config.yaml
train_examples: 101725
norm: "batchnorm"
widths: [64, 128, 256, 256]
block: "sep"
lr: 0.0026
beta1: 0.95
eps: 1e-08
precondition_frequency: 20
grad_clip: 5.0
steps: 12900
batch_size: 128
Rows from block 9, named by matrix and row number. Rows with one number belong to one channel. Each number is 128 + 24 x the weight over its row's rms, rounded and kept within 0 to 255. All counts start at 0. After the name is the row's rms in percent of the matrix's.
# convs1: first pointwise conv (model.decb.0.1.convs.1.weight, 256x256x1x1), inputs 0-255
# convs3: second pointwise conv (model.decb.0.1.convs.3.weight, 256x256x1x1, transposed), outputs 0-255
convs1.212 122 [132 122 101 140 111 109 163 130 132 158  98 114 124 129 138  98 110 143 128 126 151 158 153 115 162 123 148  99 145 125 126 120 141 123 154 134 143 152 164  95 162  98 131 114 121 132 112 149 109 113 140 123 139 142 153 148  91 133  83 124 122  95 150 137 105 109 114 138 111 158 141 148 123 132 110 103 144 104  37 127 151 125 139 153 117 128 155 111 127 131 164 188 147 139 112 185 152 141 129 125 160 115 118 142 122  91 125 118 129 112  68 136 150 135  42 147 121 162 132 134 135 109 129 114 174 156 125 122 119  93 156 127 162  65 115 141 136 120 122 158  78 111  80  62 132 114 110 112  69 123 111 137 100 115 130  82 113 133  82 119 128 130 126 114 153  93 120 111 133 107  81 140 137 115 102 128 106  99 134 126 153 104 173 134 133 139 106 126 131 132 137 110 138 104 120 138 146 141  98 123 102 121  81 128 126 133 110 104 129 153 149 111 151 146 127 140 119 120 129 150 185 135 108 121 101  91  94  92 125 160 101  56  99 111 125 152 107 157 122 164 113 144 135 111 115 138 106 151 112 178 130 106 145  81 115 124]
convs3.212 136 [134 125 129 168 134 114 127 142  90 138 117 133  90 123 119 164  85 138 104 122 148 125 166 124 155  94 144 153 163 153 113 119 140 102 137 143 143 119 100 127 111  94 166 122 118 159 148 133 131 111 127 142 153 134 117 137 162 122 106 114 111 110 136 134 120 159 124 129 128 131  96 143 147 170 118 112 113  78  89 130 150 109  50 102 173  99  98 141 143 118 149 116 145 170 134 165 148 107 114  92 116 141  87 134 102 155 141 130 140 126 113 164 122 118 138 147 124 129 174 127 131 178 111 109 116  86 122 160 150 130 117 169 113 143  90  91 120 110 147 139 149 101 142 115 173 107 108 144 128 117 121 134  69 117 121 144 131 127 152 107 156 132 114 105 140  87 122 109 112 131 143 131  95 167 164  70 143  79 135 129 156 156 154 127 117 115 106 104  59 139 126 127 138 123 121 156 141 112 113 121 104  86 122 118 152 116 114 156 119  71 161 180 152  96  86 134 131 146 122 105 154 115 132  99 170 142 144 146 100 159 152 108 145 157 114 111 159 119  68 104  93 126 141 101 125  95 102 107  93  77 121 131 161 141 147 122]
convs1.214 102 [ 84 147 147 121  95  98 147 140 138 135 125 132 169 120 163 113 145 144 135 137 140 137 120 122 158 123 138 140 110 145 164 121  99 114 114 113 120 161 114 133 153 171 131 182 168 135 146 142 107  87 173 164 141 128 114 147  98 155  99  94 145 127 141 131 100  36 110 141 128 120 151 122 123 148 124 121  71 118 106 135 133 120 117 115 124 137 138 152 176 134 129 124 119 119 134  54  76 105 149 117 115 117  85 107 128  97  97 134 119 115 138 121 135 123 117 128 116 166 131 113 109 140 128 142 125 144 114 156 159 130 139 205  86 129 136 139  93 134 130 142 156 115 117 148 118 103 118 148 133 128 128 102 113 120 122 104 125 134 103 116 121 168  89 119 130 177 130 117  84  94 127 156 113 171 136 116 108 152 149 148 176 148 121 158 161 118 130 100 105 135 141 143 129 108 131 131 158 125  97 170 106 146 136 139 142 142  84 102 156 130 133 136  58 133 148 130 120 130 128 148  40 103  91 122 116  76 121 125 142 127 135 179 161 150 102  77 160 121 100 114 146 137 103 129 138 150 144 143 102 140 141 112 131 145  97 127]
convs3.214 083 [111 123 166 169  95 143 136 103 122 107 149 134 124 107 123 131 145 143 138 117 138 106 111 154 147 136 114 106 137 130 156 154 123 112 107 129 127 116 123 107 135 111 123 131 130 124 120 161 120  91 174 159 150 149 124 116 120  89 159 104 157 127 129 116 117 146 139 132 158 108 143 127 114 138 116 111 153 137  98 147 122  64 128 161 140 145 112 151 141 155 151 121 121 157 157 216 170 100 103  95 110 156 117 142  97 174 127 126  96 151 132 136  89 124 134 141 150 128 149 110 138 168 124 100 150  53 118  84 165  59 146  84 122 150 104 118 144 119 144 123 126 106 125 145 155 122 126 137 134 118 154 153  82 112 105 149 135 115 119 123 119 159 131  78  91 135  88 116 110  76 140 115 108 124 141 104 112 117 144 118 155 144 110 139 137 121 123 149 116 120 145 109  95 160 139 102 130 184 147 135  96 118 124 122 120 142 117 139 108 146  74 109 176 107 127 125  99 152 123 116 117 129 106 134 137  98 130  74 114 109 128 162 138 124  88 138 150 180 137 124  70 116 139 120 179  68 116  97  95  97 156 101  89 106 149 139]
convs1.215 087 [226 137 101 123 173 110 100  63 168 130 132 139 101 151 111 102 126 100 122 104 151 114 123 154 144 111 121 152 118 121 108 108 138 104 115 153 128 117 137 103 128 138 143  79 133 112  91 137 129 139 138 107 136 148 121 145  86  97 113 166  70 106 131 122 110 138  76 128 139 120 126 121 124 105 131 146 112 112 133 120 116 139 138 140 131 124 137 142 178 112 125  92 104 140 114 129 118 144  78 171 130 195 125  95 125 134 116 144 102 184 144 153 100 122 112 130 159 119 144  89 165 172 145 150 124 124 145 156 117 136  88 135 146 123 106 105  99 163 132 130 150 117 130 147  93 121 120 139 129 120  66 137 127 144 111 126  63 127 109 128 129  92 140 126 116 106 169 126 145 165 105 101 119 151  98 101 115 131  89 117 118 123 116 129 125 102 129 112 123 114 159 129 145  89 121 109 116 103 134 139 140 120 125 139 150 127 118 111 170 157 153  68 125 122 155 138 160 177 109 143 100 138 159 146 135 136 139 112 119 127 122 147 166 142  81 161 166 120 150 184 169 152 147 130  99  97 103 135 148 132 123 146 152 166 177 128]
convs3.215 094 [163 109 139 107 122 129 152 151 155 140 119 149 143 133 103 142 145 127 141 150 141 118 116 154 106 139 114 100 110 115  84  95 123 145 116 117 133 131 131 152 129  90 148 116 111 150 116 148 125  77 122 101  65 133 125 140 133 136 144  87 110 123 107 161 120 107 103 124 108 102 120 136 113 117 137 134 132 125 142 119 135 130 121 103 147 144 112 104 110  89 155 119 109  88 133  63 100 187 105 149 133 122 112  96 156 122 138  91 118 104 113 135 149 111 155 141 124 118 104 136 136 124 135 122 111  83 122 130 120 168  85 149  90 107 130 123 120 141 151  60  89 108 144 137 142 148 119 140 103 110 172 147 134 103  73 131 106 113 115 180 149  87 120 124 135 135 151 135 150 136 126 167 160 107 134 145  98  95 111 130  71 159 166 123 135 136 140 149 135 136 107 116  45 100  71 129  93 138 179 171  91 132 159 143 163  90 111  91 147 120  82 105 125 131 131 129 146  98 156 121  99 138 164 136 113 153 140 120  98 118 145 129 112 108 122 149 127 105 140  65 119 121 107 144 172 133 173 147 147 122 149 182 152 124 137 125]
convs1.216 093 [156 107 151 133 148 153 184 113 111 107 116 125 121 133  96 156 153 121 128 104  87 132 122 142 122 141 156 148 118 122  90 142 143 118 125 107 101 103 134 160 119 135 128  99  86 109  99 160 169  92 163  67 114 129 134 133 103 143  99 111 111 119 128 133 107 150 166 131 139 119  80 144 157 126 131 129  63  99 142 116 138 146 107 133 136 109 121 123 135 102 135 127 122 110  98  95  65 155  79 104 148 166 109 131 132 121 136  90 114 133 113 118  92 162 119 119 114 112 102 117 152 109 138 115  88  88 153 114 113 120 100  48 103  96 113 135 133 121 161 112 131 114 151 135 138 106 105 115 154 118 131 143 134 117 115 145 101 122 153 104 147 114 124  89 113 142 103 142 121 138 137 109 111 163 103 121 132 138 172  85  81 103 126 153 136  89 130 127 127 110  99 150 136 125 154 164 102 132 129 122 141 148 144 132  99 138 100 100 123 124 130 129 120 123 130 126 134 136 139 103  86 152 163 121 153 167 154  99 135 138 115  46 115 116 116 151 151  95 160 172 165 134  92 134 131 121 117 144 140 152  99  94  31 122 101 119]
convs3.216 083 [150 133 146 142 139 105 117 135  94 150 127 146  98 138 118 123 121 159 124 128  78 111 112 149 144 110  87 103  78 125 115 196  97 150 108 140 131 111  79 133 163 128 145 113 164  93 161 158 142 112 158 122 164 149 116 103  93 109 130 130 120 143 138  82  88 140  94 116 127 120 153 157  98 110 151  98 128 130 118 138 126 135  91 150 147 134 104  91 134  78 132 156 141 124 102 141  87 116 125 103 126 117 147 153 123 116 131 110 144 115 153  92 166 151 133  87 154 172 128  81 145 162  83 121 168 144  95 108 137 120 162 131 151 150 106 155 113 117  94 159 103 112 115 148 129 170 121 130 100 130 154 148 112 158 178 134 134  87 153 109 174 144 145 108  98 152  99 146 136 126  95 166 115 118 109 114 163 132 158 162 150 119 178 130 155  85 148 105 138 150 170 126 135 112 136 160 133 169 181  89 116 105 131 144  92 123 136 153 152 106 114 137 122 151 120 116 142 107 167 146 129 152 148 135 138 130 124 117 142 162 119 143 145 146 117 140 154 121 108 129 126 115 155  83  87 153  91 112 180 122 138 127 157 112  90 134]
convs1.217 107 [140 145 126 152 124 132 122 118 135 122 123 152 108 142 116 127 129 156 136 154 117 111  90 138 137 116 145 137 125  96 113 104 129 120 186  96 146 100  70 149 138 125 128 146 142 139 126 164 143 140 117 124 133 134  97 120 189 150 123 150 126 137  99 111 115  97 121 101 101 122 154 163 130 133 115 130 123 144 151 113 125 170 123 143 114  85 115 152 155 120 136 126 131 152 137 178 143 116  96 139 146 124 112 126  86 116 151 149  99 103 108 124 122 101 164 151 118 141 112 117 189 108 140 146 114 161 132  91 142 105 101 138 109 132 109 131 123 116 129 124 103 105 132  99 137 141 109 147 110 142 162 175 115 124  90 156 121 154  97 112 121 131 117  92  83 131 152 181 129 130 134 165 109 160  85 116 126 119 119 112 144 120 121 120 120 110 113 158 140 147 117  84 116 149 159  99 136 121 137 116 138 131 144 119 111 167  90 150 129 127 132 144 117 151 135 128 123 121 132  94 159 101 137 129 134 122 161 163 121 146 102  60 116 129 193 229  88 151 161 165 121 109 156 120 162  50 127 163 101 162 137  86  55 154 133 137]
convs3.217 097 [143 102 156 126 113 153 138 142 178 149 126 137 132 138 111 150 146 115 125 164 131  74 134 181 111 155 141 125 133 134 122 193 133 126 100 148 102 116 131 116 141  83 132 144 114 128 153  74 118 156 104 135 151 129 144 131 129 152 113 120 111 121  96 121  69 163 133 122 147 176 142 123 145 107 179 158  77 129 127 154 146  94  84 155 140 139 125 141 118 112 116 114 100 118 151 158 147  97 115 148 124 118 161 156 116 122 170 129 113  91 115 138  62 129 102  78 142 121 128 117 142 114 139  82 162 114 144 133 135 114  89  92 155 111  99  81  96  95 128 110 138 137 106 123 138 108 107 101 131 107 137 102 110 130 148 140 102 130  95 109 128 133 100 110 143 124  89 144 122  98 132 154 133 156 109 104 139 145  97 100 161 144 111 117 137 135 187 154 161 108 132 139 140 150 111 135 140 170 132 119 103 135 155 161 150 142  96 145 132 130 126 148 164 131 114 122 136 113 119 133 111 124 147 130 124  99  89 147  88 172 142 116 121 152 128 134 156 149  94 128  99  97 105  88 153  91 156 145 134  64  90 141 107 126 116 207]
convs1.218 082 [118 136 113 179 130 106 107 124 143 129 121 145 149 110 151 170 120 168 119 151 156 103 108  76 136 156  92 128 132 120 128  92 137 156 116 160 148 151 111 124 114 178 118 165 157 128 132 100 112 134 119  94 142 121  95 139 106 131 129 150 138 144 150  94 171 160 154  94 180 138 152 136  61 127 131 168 100  99 108 130  79 152 168 121 152 113 136 123 134 115 131  87  85 101 106 103 146 111 136 135 117 113 143 120 140 128 167 155  97 109 108 194 115 123 162 170 186 104 121 101 124 125 151 102 142 165 105  79 105 165 105 104 167 135  99 147 148 133 142 129 130 121 116 135 138 109 143 133 109 142  92 130  80 156  88 147 146 140 124 118 121 152 160 117 141  94 124 133  86 148 114  99 121 113 143  89 129 141 152  95 101 164 122 122 132 125  98 134 133 122 155 150  72 169  92 148 151 154 112 114 162 119 149 154  95 113  90 137  95 107 103 101 125 147 136 162 149 116 148 161 141 146 162  77 139 131 124 155 136  93 114 122 121 158 154 130 129 160 117 111 132 137 141 141 146 139  93 115 133 131 149 118 132 135 104  98]
convs3.218 088 [101 108 103  89 124 111 117  94 117 138 131 164 160 133 128 140 130 161 103 117 101 118  94 151 125 101 124 148  99 124  93 181 153 130 114 114 156 144 151 133 105 112 107 142 116 149 139 116 162 151 144 131 105 154 116 124  88 126 143 114 156 136 115 182 149 138 102 184 140  49 102  73  91 110 155 133  93  81 105  85 112  84 133 125 141 154 113 155 139 178 117 154 146 126 130 118 132 126 120 100 143 138 133  80 110  89 121 153 109 113 166 115 149 111 128 117 135  64 150  92 179 118 116 116 122 102 124 180 129 125 107 163 172 137 151 128 123 143 179 131  70 135 110 106 114 123 140 161 130 166 134 116 108 143 112 132 145 116 133 125 161  99 130 118 132 147  94 151 115 146 104  92 126 164 151 139 152 127 158 145 173 162 126 126 136 124 123 141 131 142  97 118 143 122 110 121 101 123 116 152 159 139 145 144 116 151 122 149 144 116 129 138 131 110 107 128 183 136 143 141 156 136 148 120 136 143 129 146 156 171 110 197 101 124  99 144  94 157 143 165 123  96 126 164 174 109 148 137 124  92 104 136 154 122 127 139]
convs1.219 104 [119 124 160 134 171 164 130 135 137 119 154 125  88  71 133 165 175 135 100  91 126 111 136 126 111 122 120 143 119  94 136 136 115 111 141 135 158  69 101 120 143 149  96 112 140 118 110 143 126 131 114 125 115 124 139 113 130 116 127 129 155 123 128 107 179 140 112 145 188  69 134 141 138 141 121 105 137  89 134 128 115  91 148 161 175 132 133 131 120 126 155 146  77 133  94 132 129 128 128  93 114 125  99 112 135 148 136 119 108 156 136 126 120 143 107  80 114  85  90 109 159 132 135 107 114 113 192 106 106 108 150 154 166 135 145 159 137 123  70 114 108  94  93 157 156 161 155 151  76 155 152 148 120 153 119 142 165 127 122 148 121 120 110 139 115 111 135  97 122 134  94 127 120 123 121 110 128 122 118 107 175 143 109 145 114 107 114 122 219 108 107 128 123 179 133 131 127 110  95 151  98 105 105 123 111 159 129 109 136  52  67 138 166 149 130 136 125 125 146 147 148 179 127 115  97 147 128 146 180 164  84 113 131 114 120 128 124  96 123 153 142 146 141 127 110 126 137 116 137 131 133  89 105 127 130 104]
convs3.219 087 [130  85 117 137 132  90 134 148 131 107 136 113 105 133  90 113 150 109 124 146 152 124 127 119 166  52 135  91  95 106 133 144 156 141 146 125 106 163  94 103 130 142 172 133 130 115 131  96 127  95 130 151 134 127  86 117 163 126 147 110 134 144 128 125 107 125 110 130 148 177 119 138  85 114 155 132 101  88 104  98 134 100 140 131 124 142 143 137 110 111 107 160 128 151 122 182 148 152  93 160 134 168 139 125 114 135 125 114  61 109  92 138 116 114 128 125 130 174  97 112 144 136 121 125 164 195 148 167 152 135 133 130 123 124 119 121  83 152 123 132 107 155 119 133 103 149 148 119 150 161 118 105 154 178  81 146 134 175  90 109 172  91 163  85 142 147 138 133 123 125 139 123 142 143 172 102 112 163 108  66 100 153 148 115 144 164 125 144 164  94 156 155 107 149 168  97  99 140 143 148 159  95 124  93 144 138 161 130 169 110 132 174  74 137 139  96 140 106 123 125 160 113 118  97 126 137 129 154 109 155 116 155 113 119 120 121 145 140  95  99 132 139 120 145 157 161  98 126 132 129 111 108 124 125 147 147]
convs1.220 117 [162 128 121 141 149 118 139  80 104 131  70 134 132  75 143 131 127 170 138  97 155 198 127  84 116 144 117 130 135 122 130  67 126  86 130 127 112 100 137  86 166 125 146 152 130 110 170 101 142 121 134 131 153 125  86 146 152 137 123 120 138 107 146 105 163 118 129 133 171 114 123 140 163 148 136 155 141 125  98 107 104  79 132 111 151 138 146 127 133 155 149 149 120 159 167 142 142 141 117 136 145 119 119 138 128 139 152 128  66  92  90 117 143 172 187 156 151 123 101 150 131 139 108 107 139 147 139 126 166  94 129 138 116 121 182 115 105 134 148 130 106 176 112 119 118  71 118 149 109 151 132 170 124 145 122 173 132 151 126 105 113 130 125 119 152 124 174 163 171 162 133 118 124  78  98 169 153 114 134 130 120 117 154 123 117  93 134 138 139 135 146 109 142 103 141 140 129 127 145  88 110 135  82 100 146 184 145 191 120 154 161 131 111 116 133 118 116 152 107 129 133  75 135 162 180 160 114 100 157 142 123 144 155 103 126 132 155 132 121 154 123 115 102 142 107 114 145 153 136 131 126 122 130 145 104  92]
convs3.220 083 [103 156 151 122 145 126  79 128 127 170 111 110 104 114 129 110  94 114 132 107  99 183 151 142 125 103 138 148 119 149 176  78 131 169  86 144 136 114 138  97 109 102 160 138 121 142 122 122 121 118 128 103 184 116 152 122 156 127 131 159 127 109 104 137 119 129 118 149 171  77  74  86 167 102 142  95 150 117 153 139 141 122 156 108 123 121 143 124 112 142 105 111 129 129  75 130 153  98 142 133 119 140 162 119 117 150 123 113 145 123 135 105 103 130 133 152 109 126 100 128 150 147 126  96 111 131 171 125 100 193 114 118 123 134  82 169 126 110 136 142 119 102 167 130 102 137  78 122 184  95 115 131 152 125 121 111 118 142 130 120 115 139 132 151 133 202 108 155 144 115 177 109 134 141 154  89 139 125 141 131  68 100  98  91 125 155  78 111 152 134 130 126 146 185  80 147 112 108 115 158  94 116 110 150 172 131 117 108 132 117 140 119 136 130 160 120 144 118 117 123 132  90  65 134 106  85 153 134 117 107 147 156 134 162 168 133 139 157 107 112 123 133 149 114  97 153 135 118 110 139 105 125 139 124 113 170]
convs1.221 081 [142 102 139 153 120 125  69 160 114 126 169 124 105 122  92 164 158 143 171 128 108 128  94 116 139 151  90 145 123 170 143 142 103  96  96  58 137 139 133 134 122 108 143 145 151 145 120 116 152 111 127 162 118 128 124 160 139  94 129 102 149 113  41 128  98 138 117 140  94 146 110 149 145 130 170 128  91 111 139 110 100 101 133 118 130 113 168 104 197 148 159 155  71 147 168 120 117 128 138 120  86 111 109 147 127 137 131 153 149  87 127 134 177 161 134  92  93  97 128 157 135 100 161 142  99  87 126 130 104 115 132 135 109 109 154 133 103 121 149 150 153 110  97 155 132 142 134 149 175 188 122 115 141 142 136 102 124 111 134 121 103 157 146 103 130  93 136 121 126 119 138 128 116 105 133 124 157 150 158 137 146  76 122 151 119 117 162 117 160 174 147 125 125 112 113 130 135 117 127 126 130 112 122 125  97 128 124 105 113 152 108 131 132 149 129 115 130 141 111 118 126 156 146 129  98 102 141 140 130  90 102 144 182 114 140  89 158 128 111  89 120 128 128 165 125 127 135 120 157 184 105 174 162 149 187 141]
convs3.221 090 [153 125 149 100 113 107 146 108 144 177 141 161 142 118 142 112 166 151 112  99 142 128 104  99 106 141  87  72 181 156 158 161  91  87 164 156 154 108  93 174 141 149 119 138 128  36 107 117 137  91 153 130 119 151 166  97 145  89  99 133 169 100 107 126 133 122 113 149 111 160 115 136 131 163 109 122 125 168 120 142  99 164 149 131 146 120  78 119 127  97  89 156 121 120 107 120 144 158  95 147 154 125 103 113 142 100 138 131 135 130 145 130 136 132 108 138  90 139 109 110 183  88 132 163  85 145 154 112 197 135 113 137 116 108 111  93 150 123 138 120 123  96 106 125 139 107 114 130 111  92 114 114 115  89 114 122 141  85 173 159 111 100 137 141  99 120 107 148 150 161 130 107 133  98 114 124 120 153 107 134  73 114 175 148 122 115 129 101 164 108 121 125 118 113 111 151 162  74 105 157 119 125 165 119 133 144 153 135 112 110 160 135 111 102 150 120 124 136 100 135 150 109 160 177 122 116 129 152 114 140 127 119 115 154 127 105  89 125 121 136 152 126 127 104 135 131 138 116 152 140 127 149 144 159 145 145]
convs1.222 078 [161 112  69 132 132 139 115  88 153 118 121 105  92 131 171 121 134 141 154 114 104 114 129 126 165 149 133 114  95 127 115 101 129  76 143 109 130 111  97 112 117 149 114 135 123 149 150 180 109 159 130 109 123 118 146 112 121 127 120 162  80 143 117 169 137 117 129 163 152 125 107 140 170  95 153 148  94 122 117 117 142 147 155 108 159 156 170 140 179 139 148 118 147 173 116 170 153 106 132 127 148 155  82 114 123 137  83 124 131 127 111 142 148 157 125 146 125 144 163  79 148 174  93 162 154 135 131 126 130 124 122 100 145 143 107 103 107 190 150 135 144 141 138 138 144 109  98 121 132  97 100 135 149 133 138 137 130 181 116 124 118  83 147 129 117 140 147 160 116 145 146  84 120 123 142 130 105  46 121 115 129 119 144 154 105 137 174 138 170 168 109 102  89 100 128 153 137 102 170 148 123 128 122 110 149 140 118 100 150 138 115 109 144 132 104 117 156 114 171 150  96 144 135 155 103 154 115 102 149 148 146  86 104 143 155 173 117 129 134 183 130 124 112 118 100 142 136 146  83  81 138 131 106 170 152 145]
convs3.222 075 [113 125 147 150 127 159 139 126 105 127 106 111 167  89 132 113  95 135 208 105  76 116  74 112 100 112 123 137 159 139 107  80 154 154 134  75 106 161 100 109 112 167 127 120  90  96  90 112 163 146 115 169 131 149 114 107 154 155 164 130 141  92 154 138 139 112 127 143 128 134 117 133  82 150 134 126 144 120  83 136 134 117 109 124 112 117 146 102 162 112 138 128 107 139 148 145 100 119  87  92 118 145 135 139 105 126 110 117  96 156 127 117 152 123 141 162 131 134 137  90 107 122 117 116 161 117 111  84 135 143 139 100  84 144 119 119 124 137 129 147 147 108 119 142 146 103 169 122 104  95  68 131 139 144 126 117  98  78 121 125 100 130 146 174 132 123 128 119 131 117 138  83 103 120 141 112 149 120 145 139 106 116 116 103 134 173 107 127 126 136 142 134  96 128 154  88 123 133  96 144 126 110 153 109 132 109 187 155 120 185 132 159 119 139 126 153 148 122  92 105 152  98 141 125 135 168 183 168 172 119 109 146 159 137 124 110 136 143 151 143 107 172  93 148 181 128  99 158 113 181 100 131 116 152 103 113]
convs1.223 115 [159 134 114 127 152 116 120 114 105 144 113 128 105 131 120 106 167 162 144 128 125 144 130 109 158 115 145  88 145 140  84 143 150 144 142 127 155 125  88 181 123  93 156 128 126 118 117 131 116 176 143 142 123 158 109 137 155 127 133 161 155 104 135 127  96  76 100 141 127 139  91  68  98 119 156 118 112 116 171 120 104 131 131  85 138 122 105 111 136 102 125  83 163 139 139 131 170 151 126 129 122 112  93 148 152 206  84  82 136 127 172 123 150  90 166 116 129 116 149 153 147 135 129 106 141  95 132 103 145 147 131 185 168 164  89 198 117 120 149 111 136 106 147 132 129 172 104 201 100  88 159 145 112 122 167 134 139 116 152 143 157 133 144  74 155 159 108 114 138 138 166  85 129 123 112 115 110 123 119 152 116 132  85 149 127 135 134 141 143 123 158 143 135 129 121 155  95 140 112 138 145 129 141 127 142 155 147 133 117 122 122  69 195 129 122  97  97 138 115 153 130 116 105 111 155 158 113 160 115 139 118 114 151 119 129 137 105 149 143 118 112 119 132 140 149 141 122 140 150  74 128 150 146 132 137 151]
convs3.223 142 [138 146 121 107 145 142 141 142 133 165 149 127 135  80 150 121 140  97 156 120 147 146  94 135 137 130 122 129 122 126 130 144  85 130 126 136 118  78 136 115 122 121 123 133 116 105  76 122 126 100 162 135 111 154 136 101 125 108 129 113 222  86 116 155 178 117 103 106 158  87 142 112 124 143 121 131 121 115 154  40 124 139 120 131 112 166  98 117 163 148  96 104 111  96 121 124 128 170 149 115 127 119  80 132 133 112 102 140 200 137 125 103 139 148 139 109 117  84 106 167 191 111 115 154 132 115 117 142 131 101 127 133 139 109 148 139 147 132 168 141 111 127 147 122 132 148 144 126 153  87 154 125 172 145  85  95 150 150 141 120 139 133 125 162 158 149 159  86 115 129 149 134 138 114 108 126 157 149 147 104 104 137 135 117 179 135  95 150 130 118  91 113 164 139 101 120  88 140 101 161 173 160 112 137  98 134 133 149 144 141 139 133 125 143 119 177 141 168  87 139 137 120  80  87 113 111 128 129 113 105 100 112 135 131 154 116  96 123 114 165 135 142 107 167 106 155 171 163 111 128 104 161 125 115 153 122]
convs1.224 068 [119 161  87 105  89 106 137 115 118 132 161 125 149 115 118 124 139 167 115 146 107 153 168 158 117 128 126 116 140 148  98 124 102 127 118 160 133 169 126 118 152 137 121 146 145 144 134 133 167 131 164 123 118 137 165 109 141 146 121 124  95 154 107 131 128 140  77  87 149  96 120 125 134 112 144 135 149 134 131  95 149 141 158  85 112 122  94 125 109 124 125 105  95 138 103 123 139 145 162 131 131 120 135 147 116 130 135 118 125 116 123 101 116 107 102 130 178 141 104 134  97 131  95 133 113 128 122 173 148 138 100 110 193 173 142 126 129 163 138 106 121 133 145 163  92 133 111 125 166 137 122 166  65 143 107 146 175 112 143 129 111 116 145 171 135  85 157 115  76 132 131 120 150 111 134 112 107 124 123 142 152 182 143  96 165 125 144 143 119 129  81 118 112 167 132 138  88 103 133 155 121 178 144 122 148 165 129 132 162 154 152 168 148  94 126 100 134 133 134 116 149 123  59 120 103 151 150  89  94 124 150  83 168 190 149  99 147  94 136 102  89 178 103 136 106 128 129 167 128 137 107  97 110  81 132 159]
convs3.224 075 [128 147 159 123 123 130 165 119 149 137 105 102 103 121 129 107 136 152 155  96 156 122 162 153 152 153 149 136 101 184 155 159 108 150 105 140 114 139 114  98 144 148 156 146 139 158 100 125 119 141  99 101 173 123 216 189 103 119 133 126 114 159 123 155 145  95 137 129 139 104 116 101 150 112 127 100 131  94 143 128 127 158 110  89 137  88 146 132 131 129 133 188 130 130  93 100 106 139 172  89 132 136 132 122 121  64 116 121 153 120 120 128 193 169 128 119 106  86 117 159 115 125 157 135  89 130 136 121  95 150 136 104 119  86 100 165 133 109 110 100 137 184 121 123 112 152 109 113 159 121 100 131 116 150 119  98 124 138 139 170 139 119 136 116  99 135 148  67 149 172 101 131  93 111 150 132 132 181 123 131 123 107 149 125  91 143 161 109 134 152 159 123  81  81 105 162 143 167 121 124 124 153 113 128 145 148 118 127 152 112 140 151 103 136 113 116 131 112 108 107 115 157 110 107  91 172 154 131 120 170  87 121 144 125 122 130  94 139 144 118 127 124  83 112 106 152 152 111 115 139 128 116  90 135 129 140]
convs1.225 095 [123 113 116 134  60 143 132 177 120 133 155 178 151 116 163 141 135 166 116 119 114 162 144 123 105 125 101 124 133 140 126 153 104 135 117 126 117 127 147 129 110 139 129 148 156 134 113 145 135 102 120 135 112 102 145 147 117 116 118 187 175 123 162 134 130 101 147  91 144 115 153 106 170 144 144 139 152  93 137 143 109 103 131  84 123 134 151 127 115 143 167 203  86 147 132 157 142 150 137 148 115 120 113 117 117 101 137 104 148 135  83 133 129 151 168 138 149 158 157 165 101 118 122 137 140 141 107 103  88 138 174 137  99  90 125 122 134 141 140 111 149 125 148 159 124 110 124 116 143 173 148 125 130 142 136 120 141 148 146 118 135 136 128 144 127 158 121 119 156 123 162 162 141 163 140 127 171 141 149 127 192 114 132  96 122 134 107  99 138 108 125  60 107 141 142 140 126 113 102  83 114 129  77 116 147 158 125 125 168 156 127 203 153 164 128 154 124 114 147 120 158 146 127 129 127 128 157 117 126 124 129 150 132 221 196 170  98 106 107 115  97 112  83 121 146 138 147 141 109 120 167 138 136 130 141 123]
convs3.225 094 [124 114 132 134 104 115 146 125 128 148 101 167 139 138  74 123 127 135 102 135 137  90 135 160 149 166 117 134  81 146 129 110 120 148 112 148 127 116 149 149 140 149 129  99 142 134 141 114 128 129 156 139 104 151 134 155 107 141 111 159 134 127 123 112 128 106 163 104 118 144 108 153 127 103 115 166 155 127 134 132  88 136 157 142 123 153 156 116 130 125 140 184 144 144  73 111 171 152 138 115 134 137 136 173 102  94 130  91 162 105 129 132 175 113 101 137 122 125 154 125 140 136 107 152 148 157 120  90  99 111 130 108 168 135 154 121 163 124  98 115 112 107 135 153 124 153 115 115 125  91 148 139 122  88 112 129  97 122 156  77 105  89 117 123 121 158 138 161 101 122 166  95 163 114 142 165 128  78 111 139 146 154 130 128 169 147 184 107 147 147 172 126  85 114 141 106 169 173 127 125 132  94 109 168 128 125 110  96 184  96 144  66 153 161 119 133  82 112 126 158  65 123 113  74 153 119 136 107 140 137  97 102 118  85 116 108 114  93 124 130 113 154 123 136 122 158 165  88 157 157 158  94 152 128 124 138]
convs1.226 081 [145  91 146 137 120 149 148 112 122  96 143 148  89 122 135 138 132 122 103 103 132 167 120 138 135 119 138 118 157 126 109 123 143  95 138 137 164 144 105 146  92 118 153 113 120 128 150 126 129 126 138  84 107 130 181  90 140 122 100 125 116  69 154  77 146  81 168 163 150 131 141 100 170 111 120 141  82 138 124 105 143 116 151 154 127 109 120 129 107  81 115 121 128 110 139 125 168 162 152 135 130 108  86  95 144 182 173 140 115  72 133 184 155 143 119 137 159 168 148 123 109 110 141 139 101 122 124 167 138 123 145 133 139 155 112 140 127  80 137 156 162 202 163 171 119  97 116 120 133 137 138 128 136 152 138 125 125 151 145 135 113 128  86  97  93 119 148  88  93 129 138 135 104 115 160 158  96  70 166  99 148 119 113 168 116  89 128 127 162 116 130 135 125 123  81  98 114 118 148 149 123 129 125 140 127  87 111 114 154 127 145 110 106 107 139 142  89 151  97 132 171 138 135 134 112 101  97 137  90  70 129 140 154 116 136 140 150 132 132 119 138 106 119 133  92 139 117 143  77 101 140 132 109 126 122 182]
convs3.226 080 [128 126 162 167 132 163 117 165 138 146 166 143 129 130 115 105 160 144 127 131 119  82 105 116  97 132 143 151 113 115 155  92 109 138 121 100 170 127 160 160 154 115 142  74 131 143 136 132 145 138 164 168 128 116 148 134 144 149 136 129 144  91 170 143 115 137 137 144 150 126  89 106 126  91 155 142 128 148 102 123 189 161 120 136 126 136 122 146 143 134 127 127 178 192 102 129 127  91 125 148  95 109 175 145 115 142 101 109 135 144 115 141 111 116 148 111  97 146  96 138 166 166 148 209 160 115 151 134 111 120 206 137  95 118 130 110 126 143 146 136 138  90 105 128 133 120 101  99 108  87 144 130 102 159 120 103  95 117 145  83 128 134 132 153 145 147  88 134 130 128 140 114 127 150 115 104 199 132 149 137 130 133 143  98 160 152  96 142 132  98 107  96 113 143 126 176 146 149 141 111 119 125 200 117 127 131 102 142 126 157 117 130 144 136 148 121 153 179 139 139 129 141 115 124 111 110 123 120 116 122 118 114 166 107 149 144 115  99  61 162 114 145 124 158 104 104 128 115 120 121  83  98 122 152 109  91]